Rows from block 5 of a small sound classifier, named by matrix and row number. Rows with one number belong to one neuron. Each number is 128 + 24 x the weight over its row's rms, rounded and kept within 0 to 255. All counts start at 0. Numbers have three digits each.
After each neuron's rows are labels from the 100 clips, of 14848, where the neuron reaches its highest value: "strongest on" is what is common among them. Only what is clearly more common there than usual is listed. The data: synthesized solo parts of chorales (CocoChorales).
# fc1: first MLP up (model.blocks.5.ff1.fc1.weight, 576x192), inputs 96-191
# fc2: first MLP down (model.blocks.5.ff1.fc2.weight, 192x576, transposed), outputs 96-191

fc1.374:119130084140128140134169127206096132114173106156103104126111125123107108137110124155082125133120148086136110141119112115089081136140089113114170111104118160118156135117148119122129133072099123107165129173191137130130154106182141138146140171081157140151150139103141122142118114107116105080
fc2.374:080130112111120099071140094167119138179126149150147087164148127118119145130131127152116086146124159143101076109110125106115100113142131079122163128149130144132109169116157130142117146099153129124153118146130096121123115158174152100095114106124126106159200152122096119111135167124120133098
strongest on: trumpet; note F#5; note D#5

fc1.478:161147144124132079135172123139109139155186144145114157127161105129128127122094135122132106152164166174141093143102123116117117140110112122133134123144111137170130093108121108151112140132149141104130160116125136094097127137153197140096137081133116105132142117149049121102134090155144157159
fc2.478:146084110140116149093142081127112113147127137147125135045151131095139158102167146116138085129115105154156160124107124126144149146157139115151134150080136169124134063129141126122117081094089132105104119167153153137133145116177142134104107115106148124123125108108139127109141127143110142162
strongest on: trombone; note D#4

fc1.272:160130104122135126120129140130107081131151165173108130093097144122126090107097115128137144086114117099132105102109124091146157127115141141112161171118148108161143105114143135114149160146138129114106168128157164121166184092158141108118117126136131113144121132098095167137154120145096100161
fc2.272:132156148189081105111138151110125098115115163166104116166127147148122131124155126112147128158130098178104118136102102098089130163142127107122121190096147113128127156143144117109174090106132115121116165129158091122147084184159174147134121135068155075105159117124108104165127161121129152118
strongest on: trumpet

fc1.190:070122134144126152160103097140090140138137127140127098155090164109107121097149135144125101158130127100088127125110164123125088080117102136131154137142103129142113158116160115182146123099093158137128154175160136166116128144151158152156192141104140100148145123101126117123080125158089126088
fc2.190:137114112112134131075103140154118133147130161113145100142104134126092085103113142134132104126151134123126169128116117124099056133154147117145153094146107193117137169101154096126124099104111134151180173167110135087099109120136143119138127147134092119144153132111126156119103171127109119103
strongest on: trumpet; note F5; note G5; note E5

fc1.4:135123099103107136150091142096203157156141160098120122149151131113173125119118127125140137159159126128127147164159165137125146133143134143106142145120124116134127116140114088096125157114130126102107102137074139138139114118130109117114120142138118131126132115097081127171099112131132168106
fc2.4:141103119121085125140108174121154128115124150148092118099153108116131159117103141139070123140155117141085160115103112120104173172109126170114123133133134075177147106111106136145111116127112159119072138116116100086137148140088096119160160169109110124118145162104089138118104152180138135120
strongest on: trumpet

fc1.355:158151121102152094152131147118148107151163142130113101096102079128154118150135141109136095155148108133126159147098140098117135143160114173109089125128126166152130099117147102101148133134131120110081139133121125154161135139119146153108127103140145104143103052106111146103095143158110159152
fc2.355:176139156109175134134152165121110152169117120113159144132065094108110094110117093147112115114116115157130124115175141126114133155140119168123131172121125112150162114122094129135112109110106110159081135122143130120134124146094157128123123126128124123125137124091110098113104096123116129134
strongest on: trombone; note D#4

fc1.140:167092120143162087162171142117112117162156138198145116129113140120127142117123165104114187129101137163140159122141151127123135105116122140134160142107147108123106159165134108126141088107152075119138102108139119124101146148160127105122099125121121132148130115129127181132143140132105104147
fc2.140:127161110123095065129146106127149142102146164143153109089145169172152106127130120115127105102114148128140145146167105119155133122111088133109168117117115150142164153133127114101131180093151070128129145182145127138110126138156136121131129108108144121138098151110127112069134151124117141185
strongest on: trombone; note G#4; note D#4; note F#4

fc1.373:124142129138179123145139146138142103151121123099164160105122114139120154138100130120115119140134115136160130115144139111152103148186136109124126131139155159141140139102146106104124155110151112126139169143112143165123129132172161145100119113104102130131101144110111135123128146121133122154
fc2.373:119124114124136135160146127152071135092110154141121120108103130149088135117123115100126164133162123122149100118119142104143079111200138112130112148119155162142171082144123117131148086125142100118143145126162154121087135117117186167094119136123129132150113128108100169096153139132111131157
strongest on: trombone; note D#4

fc1.229:120127138105119105120124143090115144151125125143121138125135122137123067116108139089112144128133143133136090179102112146141160124106136171130156117143158124178136085140152064135128129157136129098125138112110156147112133121115109147137140145147150070138134139101104178122149112115159156169
fc2.229:138101162107114133131147148129125124113092116162160126108118118147137118111179146119098080145143109137142134138148130133114086137129154121159074093135142127148152102159150108098105124059116096120108151125149138150153146141151153129088073134118138151126087143136100169081149150125116112128
strongest on: trombone; note D#4; note G#4

fc1.159:142135137169119144138129100120119142162118132151121114125094171139193127131135121133121133104119106127111113123087084091147139105126141118095102134099121124141131112127152109133118161095119130105100103123200111150160119102130141127119077108111146069150117129143132128126094129114108127084
fc2.159:110093133117103118088112102102118113117126123127134148144135138149148114110136066130125129131150130180121120152133125112076127172124106128131165148115115136131142110112104174102169115129101122155172113110129136110162144161152101139082100117151138093114160152065080146135130132164153147106
strongest on: trumpet

fc1.70:141130116129123120119157149120139134113098122137108115151180099098124127114074091116095084103141086132146134164117150144136145151111130134141096118147147125135156125160156115170118127086143145073132111138154135148123138124139127115138128179081125171105126132091122122112116136120110131157
fc2.70:132127129128116134117086105099135145133155122103133158139130114094121130125143141093151120103145131115106120147117122128149142155120148110154118148130148144108110130142112129089154157136163113180137164138086049112159130123124146144151111113130141122155168099145166168121144137106156142129
strongest on: trombone; note G#4

fc1.128:131140112132133127186170116112147132161158139128144126120201117123127129141127096128131122169154111138121119156125098064110120138141108114101129111137170157185138120087118110120125118114144146088156153098128132121072153128161191120080089090137135120127082119109112110112147135147118133171
fc2.128:148117129128094124139138121121125133115114138144141137102082169167134154089162144164100109140176114138134111129155134120123140121140087117141161148141185136116101083127119106105158108147105097099101102114127183133091145110122140178151134170114157125165098086133131135087131134133106169167
strongest on: trombone; note D#4; note C#4; note F#4

fc1.130:128104111138144133169133110083126145118171137157130131123155100125183130123113155158133103117136098156115119175131129089121165118144098146095125079143091122115154156154140135155176144117144138117080132124085090158148134097153097101123119158158126146101143096150084109113076143125123142103
fc2.130:124098124155101105111134150092141134162113132084148139123140086172103173123089113136089081141113120125117124136133183077165153150131132087126142106124154127126128133111159151111123157126090111152119124114151110113155117132143175094136108102124166141117161143118090126125149090141125111120
strongest on: trumpet