config.yaml
shared_expert: false
final_lr_fraction: 0
warmup_steps: 410
Rows from block 5 of a small sound classifier, named by matrix and row number. Rows with one number within an expert belong to one neuron, the router's apart. Each number is 128 + 32 x the weight over its row's rms, rounded and kept within 0 to 255. All counts start at 0. Numbers have three digits each.
After each expert's rows are labels from the 100 clips, of 14848, where the router gives the expert most weight on average: "responds to" is what is common among them; "loudest band" is the band of the loudest frequency at the time of the peak. Only what is clearly more common there than usual is listed. The data: synthesized solo parts of chorales (CocoChorales).
# router: slot weights (model.blocks.5.mlp.router.weight, 32x192, trained with AdamW), inputs 0-191
# up: expert up (model.blocks.5.mlp.up, 16x192x192), inputs 0-191
# down: expert down (model.blocks.5.mlp.down, 16x192x192, transposed), outputs 0-191

# expert 4
router.8:083152165092113106100170051177089141108131186083149127167115114097136111160142161129151093154108139083111081097181167143125109082159088123092146088107137161131052112134124102130079179158112160147112144126074110121130156129130111161145115123148102048189084093153101141138160129078088119134139046159163110119146183163099135140155109070121149106088121137116142140107187035142083093142151087107079101077101112149106162105172150128147157122096134120149174123122108114094074104115134152154089094121113180203148159142125155086118108104199105134160142102062136088121147101126079180143
router.9:126143220112114132127155110187095125147140164085138098168125155101119147151110182093161120125105134137078128158126098161089162079141097071146143117135123170164105120086121092113099137151085200152136113158128155115148150123119106144124119132142093096139119133147091138120131133097149095099143084169113129128170144198102147180129051136100110089116182153110114111168200062106110117105167164141161131111115161094100213112175198150074145130046149112127133146126102139100124130114077133163135152106153143136132152118144103063085054072186096109151154175083195080104161125140088152064
up.0:141124119153157188093128139113133118098129127101099114145135052102123099109192143134165105108147156124104127124101107101099151138106093202118100124120119106154154156121111146035132165170107098146161184123238160135105136123135107101098178113101137162112097087136168167158123105158117075039146158138097103152112131069094117102091195130117103163116177138162152160111124066141119048117118121145131151194100178074144103145091170127125123173142094136085191120149112149161141106113156156055169079178139134121126153122094145185145121115150139129166149120097070135182142127083094183104
down.0:089155198122113107162145123146037075096096119124182119114126180137102122151067128093131176158143136144089158185148177139146128119112086037127154142147114185150107093119135138137074122106136133122101125130109109108138168094064098188117112077121121146144172130172105114136205089125182148178085097082114190096155103189161158224092070149131155130144136150102148116167144149115155119160164137150082138116144112150107119082132109094088114173146122139134089137137105106108096138104134121171078096144081078147127092139077161140063149150188120150127166090167166113135108120117184108101
up.1:091107098101131125146055110077119124115158112120123136118126173154116146151130109132162100151173156130061192124158094112100091112159129138048100104124117160107151147116191123201049123121142163142160091152168174182142148116176115083159155178158168152143137117150167099088118105101144134174140183128127124072172087105114171133183092088108141161113103151098147167104070103130136126174132158140122104134148113140083153112090139105164087112114130124120108112125072134064113105151057046152207144126088098143139115105106154149206123142083111065192113162162127105146126139174132124183
down.1:116089183078130101140132102130142170140120139078126096147094137128091163087069000084126104180097166106187167141140140145163109133093129164136095172127118124121148119146143160099163171116106088081141120117203112151144132113162156160081140132113165130149144119125094153090118168176122186182133090180145147155133176159080129098086128123086086118171153113197087108071120132172148141115122110094101080161128173090143136149153117090203112167108131155107080152148150134122139110172143130085148131125082135097115090140122161064133210090200103122088153120080147143144125153094096141098
up.2:149131148141110148158096111147124159106103095184157160112112139115143103114104137190123083083130094119098150105129139090096160229139123150068161104108165121116148088123146136136140045147171163191148126174161191105138103103134113103144159129189088135098157099164117171134130080140108119115118131163169092188135108021097134132129163103119162121150128116068140116127119131137171116108077112090131080105170138093127147064122128108126105117191134115131086153089199146174164175114113113172072147146088132137133121123159116117174109126205091093087041157153153171107108178148144082144
down.2:083121129120102150125139137077167133082111156156123140109125130113163105142114055151151020119116122126059086120183095058160103134100102139135121145130138093141146077114176169118130192171128143099114163109147139139094115154131137144133146090099150168138155147186073102122138130132116204093075156067130063106116091109147170156111083191078184153095071097103087126173148116154104132135149126131131200144128103041153170097104150090127132085160126132089164190165189158149144133120140103118145132128182127079113116084112174124125174144140118106154114121147104157167158122093139172186
responds to: trombone; note D4; note D#4; note C#4
loudest band: 500 to 1000 Hz

# expert 2
router.4:119095151122062127130109102188117112148157178121105116138110142074133138146183185099099141119105182120110156152127164127117132108121129063103103077100085136155095093161099078107141139123098166157077090167118163132154168136149089157160124149164163129129165125114100141166165129141196134079087079146117168103201148135072193125139025115149108098073174133167149107135164058137120143123166152162102133109109195076157182134124155176106090158116174086137125140131096143139120113083080149151130137128153104188157156124109123083125078074156122117160168144064136094114103077181102111097
router.5:166175201143108078124128105214108141178156176097165115171114152125119126149132162084163087065087134067139146133179173122132126093150105049137183127098055130083094100117115138150127172135099164130126101163104191142116128104156109135162161152175073096133181109119107127096178164106153118069064056125112101107163149146139141126169084134102152119097124149170123096143151076120070125122116104104103155117101167128088135101186175112087132093097163082154128115097107116139121098134073104145160135157130165116153191141129109064137103078164121102174135130085158136102107081160148150095
up.0:103128142075159099137140148146166135125162148136149121107117135158073136104125077102152119126124149083027135131161090112160082107091096190139153089153111082095171172158121153191137135114113157105158131134153143147158080100150173210122099110114125131094147117128114161130064098115156163153112209161120145087131114146135090090134125079138088125114068090142136110101053200172181156158082151140109108133123120130119115056139120080155125146111100137104096168126119176066158078104152156128173109125113082123171100107148165140100203214108158134114137073164175112138169117144170156111
down.0:142134138123116098096210121177155068132110085143160117159102216101155062132091115128114158111035129128157125109099179160140155166175165156089144078170160109116149064144147093160108136140131108063042099127182100156048157138145119102094140139149129139118174176095125143132136121157194114137135126125200124104080127157107130147077132130145116106137166090129131119134136119188110137092106160141128134088115120176138138077160157185146069139125073126102121101114077135147155126161089165084135174138172077172117150124145122111059102181147078120172122101118135107141107132076166146137
up.1:102129172120160128120225105051073098119145114046129155145151084120147140164189098105100154121092133122131171171130118140179102101149114130166099097129122169128145162127139126196077129094136104143112159149119090146145131158134141132171144069135145132120125151114170122122106163143148147134163090097126145155174122158190072123106146130121145136121061178085118142106135072136174129141138127087088100176134140128146106137157175107092154186076139111067170152102083067084154161087163120128217075093156100100107138073066189116106077103063154131152144128113119132130096095101170167114
down.1:091156147093097106120139186124169139119152174111129151094171141089138119109159096156160129151114153102141142072150129101124149176154126153092137100199084088151152106122098133121105097113165155125149069123142167140141092128135102072125135092123126133133153112063125146132102107062120128146067117157120107119148127072139085085123159138071192062129148190167125131134119165124138174082103119149161133121042117157096112064192125080096160148090084161166022111140122166149095158105146100163127117099126144127128119196154193121176166120106151126196090100190082150103106197152141136126
up.2:152059111153156137146165132122136111142159118168089106127135076079088158121124103145145180114181139142132098124131077152100093134157141170062119157107172139108157106141142117117148130096048141106154133089133123128143111142121197094136125154083164194106120116126102104184167154154156168150104141095129173118157150119189210140068138125124130089108112088042163132150061111191132033181086092157084141134106105088144132198095170069144163132096112156118181154128144166108067151078128099104108125089159151103139133149122153153129123120145112071126132113132132172154099073161167092150
down.2:151125150111162059104092130092119124162140162104124077097104157142098147159119187113159143095153166132144147174100074134104179148177146116154087110124088175152169129058218135106119086144121086157178180098143116097117117147103168166116128174184115165091147166118175059065128176153157102128120114061152138109180136157115106193122113104156084097096121140176123196112104129142093112100109132173125136090115129106220115152087146098170147118154140136127141158150126120091149178110108104096154160080137157151122130137122189156124145121131145097113099094139046160129125089057072107119
responds to: viola; note D#4
loudest band: 250 to 500 Hz

# expert 8
router.16:133166099155162077110167149157126119092123144097110141097127138130120144151147160176133143146094128134129142128100191121140135090101094069105158098136112126081131102136092079097119170167135132133070131150098150161121071118130072136144148141137119119178099159179168103129107145078130130088119102138086132108182180152174153165145105130115159071085159180151094156078128075117084163091121134126136132153125186111122216132202148202106134131105134041119174146148151149094114041134140090095120121166121172114164106155056149100154112116175140095142217152156150109131154088167118131044
router.17:090139213162132069140176131160110115136160142076153120161136103120182119182102200120168103125142079082117143108082194136088121107144093065134096127145072180146114151131108118148081132113175171185117156187095159110105101108111112155133131111164087147145168137151120132107145142138188075082144035199155135169155069171113144118168102094157097091136155103124107128133166115108139126093165124077146100115123152149132157141094130191111102141088104143140126149066090133139144095108106083116143117176152096198114154185126117058113092138147150161118092133097192107140140074153142104108
up.0:126184133138164119148131178077143122097132116147114138098140130124150084139138142127052140159136151151111135112087139086103132165206112049154154161095166108171198121144149196123139073166118171123106137134130119105125117117091117155192144141072125110155066107111138167111073100068104198082159031155118201119153151140149108128120098090120132100134082142107123150066110115150210138102049090090081134157148116115079151144131133140076109183123121143145095117115161126160161176102161136130104102105178111124111157084108130145165119084064160103097136132133138149132113149117130195172
down.0:112116118113138072107182147135152158098123161055147134103176149104128132094077115102142147146125154079098094062127129111158138155125104184155070174153129127140086146144116112196132123097213098195244090127148153103111140121167120155156158120176142101082077036104130130107083132086164148135091125183111128131074141132123044103131152128074111122178101123135095084139122087154157156134129157159189115135129131124103136101128137085129188101131165148063120151113057111150115196177137115148142108126163138127082137141125172125137156146136141154172128086128095127119130110180167089123
up.1:109047132149129157123157164137108055109162141145126141065123166186165126074103086135087116145146174120120105138158169136147140153102152128158106129144118158095138129103150139124111162138136126170147152117163134122079180064123168105099125134123144144126158136126090120099055140161115151195117085071126155109079099071154060114149174099104084183140135150077196134110141104145132157108094146095115178093098088120097122186140105174130119085153079159148161071113176154110126109154065133116112105129147114067121137090184143136151156129203177056089114134118141152140136166187184067103
down.1:120128139157139073128110069138051160147078087105100114156163102135148098175155130186109165120088116121120159140116170127155107099114137116104223093079063132106099114112083146115112116082137175092084094167117153094095109133149142093163132111142111064092112143119094120138175120146154128093116145171168162127166160198152197087107117168159171132100108124141107087181175169159138073108146104116106167180129122154150138086142161133186120175097157131121181158083079142104150110125164072129107157113091161125098115139087096116084123167109051172135199126066169125117090132125093129100
up.2:174130071062190141099183158140137104123150071143191129165124145103165157115124115117130044054132104113072202157123139063149109097112143127107096074107106125106190141101162144183100107155138152134186126067136132170092123091140107124112123129136140187108138162092127121082120184158117079094146182154116075082113121092206178149133141144111165105137092108103178123077104135189151126102137156115093145111101170127141195108088163157120131085154150115119124136135138111136120138135086105095157096207080106105112101146147146161122139115098168101111109108177173106145186182141104140116
down.2:066108148099094113153118096146156155161146188144098161125120093068070092142143099100187151137170143101097098147173139117178146135114084120152186138154137096127045074150130108084146162147100114125095103127153184170105094113146151160138082138075108110137212126147105156144099111107160147086075145134113136154202159127118081122150107121144128120118171145100096076137153064166150148151114157112143187079155073132162137126198152126187138121063118086178129126107128081112157093097179173130124155117115169126176152100061165080093169114090153089138164108114130105081162131120141144085
responds to: viola
loudest band: 250 to 500 Hz

# expert 5
router.10:175142175164083109133143069201063100138133140075099126142149105131161124154159142099125148127135102134103130154120136132088087123153140063135118151201101118124036091098141118133110197144121128143087107166100155118131138136088092130123165117174097121158121130144090177109144107118186106117148084129156099135155141173126149130111088109078146103130145137147123172170151060110056113119168124088178163140047152117074163135142145142097151131088136073103196166098112201079083133099106064120127111134151119154134126153116099086129066101164061136161118123071143055112109093139179119094
router.11:107110119133155056141141069166068122128178099128125104175147139152166140165168141122162145136152173067137156133166154131157167101114092118144126099174145140133116146131142106086124133111191169170097138121104124083095100122076092127110113141138101135098158111121097165127140099113190212204185134132059121129144078134158193088122072146139154104102103120172131143114152123131174131121116121152143096125079142133144145118188092136178123110089138058135172163144109093114131143115114061109117074188160118103105122174124159091115060059190179071135094102085090165134191166126118107157
up.0:084184129154100145147130153089144115117157183168096112079129172122082074091118161100080113042134071146173102140121136131113135089141100076144161161121146233113141115162083159135155125093144102124127121143115119119178092119143206120162181124090165154133141161099122074166075117122168125151111167074127125162184146130109126124161147116143116126135189162090104171110136151132099099194096116174182149114103098112128137152161094096152163170105176082136135125170117103127144124043136135156108133161090182058111110103141148155089076112082106049098095149128116159114135125108163090139
down.0:190174106103116115132132069148154142126146144132091100139116071109160125108087115206137169174148094165147171122147093122132092135154121154178136134163131148160087134136156126113097166152074129093111063124103120147151187113107100155146094081094109158081162077093144192101061135129130096104039151151100124123065135120159100123076094139137078080144146135131167170126115123170093072147159068100080113072111144161128112195163130145090121129090125140149108126115122081141155094165143163109180156084109183117125149153157148148052149135096179146141174093151175141170192074115144148131
up.1:137080139071153087111139175085068111167171100096136128177195133191085142142131110125168152110156077088079126113134169110108128130102146154113127119092161107143128106103061101127107103155088182121143137146112070147116104131128107173224124156155140156102108135108132144146086180083135121117170147123122182123144112160154123083119084108061122169162130058138090175115096098136154120148116170111128142140129198113166115058147143139188098132111123122067074159130075052160117114126119109146096116195139162156158130106131200136158126188072097109142167181117176129125088157112132139159
down.1:127129170138166123154163162165122114164148163093111147133145143080147098145110056092129130083036110102119147168125111103169130130135103166149177150130131146119139089121111136126105131177139110104144111172166124191114119128104119219115128070079117095194158138045191153094086122117164144130093117087105109120151126093075104094060162175166179138117148117115143082125096147181124160155176055148133154070146064165064067169167165082105127101112107090111109122102101162113118086125168136172164146132094099087165142111143135126122188116101166158092120127149167102119167156169141132144
up.2:126148118157104138131091120162146079140098076115108098121126133125150167138113078095141154157142195177126166138141129156118182095184084190094100159056075114100168085114162122135074165145143172085126084129181163119144119095180099056123076087080114146139104071141109144105152187139127104124133111148098165137159111171137158185167166106124065129138124146170166128088112162158143134121173072094139049154113177154101153177081140089168122165156146199098101145124115115117086061137111097080165178110107122171136146186124124150109120076092077134132095109113170128135132096115127129161
down.2:119123145103179122136100089136122143115109125104114089095128191134067179057088071058162123136106208097160171151145101103109138133149091179139077163148087174101126168137133091201108106081168128088173075097159127123159133105167151131120115126123160112149128148102179130105110093179130144199095126130091164076105119141088154160148139113202068137074173109169105160098071123187133143128169126152118116126145144114094090106082084113131165176103100128121063157156089136117145141206115137086112209116122156122115099126111072157140121108094119114129127151163168120169154137140104127171
responds to: horn; note A4; note A#4
loudest band: 250 to 500 Hz

# expert 14
router.28:098109148145172118064094189073155103128136057096148144084113188147065071140112143054102125081085089137128149107116147119110093081120138113117138080122108138110098117123120121099125108125112134093081146145175118105093208116115175126118134126164175126086187151182127097139082123120118095147064107134118167139122139101106074126168163167124093091164153083149123116088180104086092174104062141185127150119165119080096109135139129155134129130052100155133186122131105105089144170072104100124083142173148126170076064087088191128124121135081128149151173118080113113124105121116191144141
router.29:197091118189149088153102130148139181140087118137109165152121133164091094137111072099065157106139112110116070142069109092073118105157121140117134160117117138083143193170122144182134157089158168136164153164145181127119154102201134110127079127110163095161129179176188154121149118182108156139129047148186060134127175079125093139161157152185132117129114127103097161107173100148114135173096126158112110150112130146086080104167082121099180089114116191094130165089164133145156147101109130115168117080117107094083153127137106124117130153074153105086145171117124145198118121211134150095
up.0:142093158159204118123128108123096104103138186094150177167121117060112113124073124194093099159082115174147094166129179141122084172069146095154170155168149183117185107083145127088122069099116124156120083150138156173106075149173119158107177184153116157135114189123088115163138114100082223159133138136111134143094122151095104123167147116120161155076127078126133151104156122164127121099108094112118117119122141156086165144185131093123127071095142040124051137133144102101091090108100108113105146138133106141131093114140132077109092143058100105139143170140179103198130119120155155100
down.0:089139128067057156166117192143102137134113125118157143131132180150115154112110141087175180093142132090120168141130112077138126097118119117097129124074095151131103056140081134167110197170108144094051097103161119144108170142136113146159113104065097163138170087087158167121098128115145059083123119117098168086137138107142166089097104126159123136171170171153142144128135143156073103166155114135166124109155084143182106088189119154123049142103063115146153115109098143128164128135098148119134100158094161119147196113091164128179178184210160145134135088156144145104082186186101115119
up.1:114033162088139116159091118141141146180070053092124093087119093145138072125109059105171152106152121061159138151079101146140104096151145133157137206093114151132116140105147097124091122174147092090140127082138137133097141184189098091081123109118094176174126115134177086071169123179150135163083183080180130139196112085116154182126173108096152151154086174090145149094175147145097146085094175149120118156179153122152117161145155092082133095110136132104133154089135122181112187123139133122127140145138160097108130084118163127163097111125094134145111161170086122179069140130102123114
down.1:185192121154139062144135118146150128074176181131126184121144130099057116095074126144119130163142147140070144110134124108078140110139116097122143116110146102142122135148108160123100120065148117119152091176156092073186136093137131149152129181190111142149151143074109157104090142084174140066125145163087129094134127180133124131121031066121096167065156146167128150206114144095172171188160121100090113179134124119124149119130195158110104142123095122085081104160134185095074103178084136103109134113120105188110105156130103102097115137133107159159147116144201119171125111108128134198
up.2:139118052130126162134107108122139140120153107169135104078102102159087169152143144144117149127114143101156125069170138122150165173131131060101121097176139055140112104125172107138135144118151109117119146113095143075161117133093144131161133114089054111090107081186129122136152118128132106105084169150209129131083130115146133157072124072112151131119161122154142124163145127066130107112134104113131106086151095180205121129108159136117170145087096195104071055128137132122202172192126076163108119207116155088109093183115101172124092080168099155120123091117183157202192119137174148140
down.2:090080128103148129145139159105127128102179084169124174141178112164165152152140163150134137097106104125105096161128128149162126139148121152109177095181108157145116091095104097136087130203117135107108185165116142149149168166119125157134126115138198115168167164167167172143139073103125178103156101133180125115137130097070165128125132171178153087118107102083081071135087107123076152124072149150162155050138199073113147118147157122179111084143108076125218118182090106117109106067123154177137152151082062136135144098110050070137141123110125146131124114123126097093120107073109177090
responds to: trumpet; note E5; note F5; note G5
loudest band: 1000 to 2000 Hz

# expert 0
router.0:159172136131090053140156107183073126117128159102137152119147090062112098198150170100104138123112127116099109113091140115135144115152099086152147089122084192099065130132091144143123162109110138143140097194103156140188176178136137189138120110136083094168166128152115110180142149102170166069112078143122164142178164135135180083164050146136121126127125143174117095142148063136125167142155122116126178138094148108120205111178184094087136156080153037130110133131084155125133105128110120173123092141104114116146143135116125071123085130130117125160164134073187149094152081119168155059
router.1:139177158143074091123112062184133121149128176092100141130102109067165144168111182063168128155123115084139113125150174127134129111125095070133151127138104088104070089118081117094147156157113153127127133154131147084123179141141080177191097099145109085119136098118108148145158181090189148101113076152147138083178116177123174061141054159105138118092168093206133049150158105089128146140142148171151164116135163105164137107165115134108141123077153057128145173132142111098120077127111102158127123181154113135144121157141123089142087075180127168163178152071173094117133090140088138125
up.0:140155097103122135100154056106111154140169151207123087087127154141127139154158147127115158114136173103168123187102073108148102080202100160125104170149100112096165125132129192216129215089161110110137105165136158099151109129127186102112134072097145146124126133149136164080107165120125139108102105112173064110146128148138142123143173154135082146136127139130109129118069159139111081146182122144119137114083177095094144184168075109147109130159053172068095100179142106077162101110151093122148167119083141128127115144123148207061103076084136077101139088109159102157140126166085118130
down.0:125133137161124057045107098164090092131103118131123061158081118148093127070086074164164125142076126178179103196094105085140100125116063178145096150162106166123090178149143119144153157141127124117137113205148133141116134114164115143135129170072137171128137068129144143086131086146156111195113142114155143132070116183127144143160085120114106140107159181122129172112088143169119099160188158127104084089093126116154110121136112099123167181067136116066162156125109125139138133141104129117151196101150151146146117091142181190090085059100117146136187089104156118132165146056131104147
up.1:156124154126069149159111161210134161147122166155123133136155164162115114148182077118110127157103169169142134088149071071140132116084104185138177068099075090163162161157088121163054137106092154077141128125121080148094126081180115135142135101113149147159121106106113159087149142131142093120112180159130147105116114166097149185137126098148113167095132154161154100124161144140095108134167141116058126149120162152105086105146111081118115101177101214100065126053078179097131098124144135089140083093129133131105215113155148195154127149141139133128097083108068104106133173106143198126
down.1:142118115121189158160154114100115133131104036116105102110125134151086156134051146092112110165064115182154154155129132176108157092144164129112093108110164122146114148109157112089181107140127118118168070138151057098102133115150135128120062121131114166115109146174119133155143132154083209138113148099115123150128162112129125193113144182171131129080137135099087132112202132099107150159061146116102129097161159079101130109056123168148174074142179132095112075134072101182176124133146145135104158147200111182137135091143154102115124083078134182081128171131139140186132107105165144211
up.2:074111081102117138139103152141142150110153127119099115114204152142120145080222047138150125139098120089126096073148133156125085109113170151069100206055139089152172170096071108164112140139149173119177156091102093166119156087090152093141141177077167104124123144111107127096166060119111185174077113112076131147130133131142143105162166210137145130168204050128146137129143107119089134113138154096113118168126093122144158140115127176125192160158131112150166159096137115135140170159142119119169113121087147117106149154150086138180107135107129076127118085159144137184097096116140123070
down.2:109152163113059041135121078102102113136087166109141160173142181119143143124129115086134175165126107112179172135102089108109112157162091025112130144114094143101112147127138111093153131095110164111179130139081178174156142180113071097093136164097208159079159180155112149128108130168129195073153108095120117130134128093088099123140161151098132119136136123132138124079164124096087152169088122145110159133084171163140168080093129160114156145119125167117156177135106145048141111144095102121095151077136173190210118116126095124136163143151100158145175117118184113103078166182102155124
responds to: oboe; note A4; note G#4; note A#4
loudest band: 1000 to 2000 Hz

# expert 10
router.20:117100117145165151089125169092172188148123090111149129113086105141132127109098120167177113144080151082114104111101100125108137179095122110060121116073144153077111132130125145140139088165140215081178110115142121090098155138154142047198131103126138155082112080114155140096151074105145156141123139096059053137144096062072181125173120168127142106110116148143134130116105112127166160090111105102168181150189117142139105059116068134119120108141122136101119231156141128177123186130141099173079123111157169100115112108123109124167171168185151183142108116110124122059137153116111125093
router.21:124151153117111061139095140089078133197125074090164066127159116106163158146171145078105172152165181121079143154140137170119105132112107101139128108127147128148091100122138124123106134172149188170087134157124146136100151119119058121142111107143111152106153160154106059071126126125156110075135078106114162106167110133149192191168059104085167144171139166102136161077175139117078124154123125093151145109114125134161179078169110186078147177076145121152161102107078136144133121073149159166171081166144129155167169127086154072174100182148147069111126159103163097158082117159163152151
up.0:133086135134097161172080148165146178115097128147155065115123162181061149156084126189142156117152158163110169037134164124115075114107134199072138140138119169131121111119152086113142132180095097101142165138153107150126179155124105115149138134117100072188124060154155143099155116128063083154098121131148123149134124090107143143145167125104164102152110131143134045123131061151145207104124127144107134144098101144081115124088136107124147107179164173129140120102124158171120167187061163155161110122081161092127137119134092129167065126132096077157097127125145133060171148143060133058
down.0:170127130146139141173091167047175129147113132139163161148174112091095164138182077185131094152071111112123123098130119121121114119106078178135096129129112094079111165200130120245100116067180182134147113140113114128071166134133113110129180107070170144133092124133139122136160099096116190062097161100118080140116127173145162124155183145147110174128124123119150096168097116078140098098112144066179117154140156170111154083130150122107076147106097133120103124117150196104088157145162102096127122127162113096163123088107169092190112106152096135090111090132170115141076157158181135183
up.1:119193143110133132128138083088153143100160150126080185169160114095128148110150133163106157146120147204157117072097152120157134155163079089162149139151166144126136141154143125190103129114104142092109133111100098126126099088169087181179079092113104120126061137093139132162075091123071176091125100154118176112139139155149121142172142130185041106098106118113137114152177132195207103102115067120063126202082140156092122133135135090139124158143155109109122127123123128114174132081193126130119047091117133142083135146133129150106081142096173152096104090052167148137133156057165142153
down.1:099117137190151122115139126124175103111151144133102114022180152144165125160135131120145112150133165075103160127145095093132135107134113135168134103192154130142103161123107049126089144100204104144198113145109102019148138159149206116148122175167141114133063056145162137145132143072160197075099167121112110104105076146157134101157101091075140138090082125103090092153096089096144170147114145134148122105164153141111120117126119114118156136113132116129081169138137083150117187142094135110168149143156108126155097103166112164182083100120142130148087064181075125150166108124156117190
up.2:162146134095099112150080114058095147103071115151113133127180183186111144180165043136156198061140121163154096138123112138135151099167156175125127145134075126113141136110144113144114111153109054097095161123129114172107143116131095115055141127193153196212154134182096090147164117149115096155076154146149119130137156114116075162167078123183117116142110176162143110072120127083105109106099135114122114090113139190100122082113212065118124125113140158155169145077146143109135118126154087175127176080134128160130178132134100082160139102140112103151127139075098138136115187087166137128
down.2:152136133191161123133103149151109184067157130158204094129155162063148097123123134164155150127166138137185141108137105123109156133142125108102152149078109149156141116135154142132135141077188152117153097111152162089112099109105144129056096133092080073151134078102151110134154165150105103082108157114057112147083132149136098177134173059141143157156138142098180148140106175201136149142194125117130072108038137176157122153157108120113107098186073123167051114139118161167101143132108123135090133142106063149133129143145122140109076129076098128114096144085163132051174099143141195088
responds to: flute; note G5; note F5; note F#5
loudest band: 500 to 1000 Hz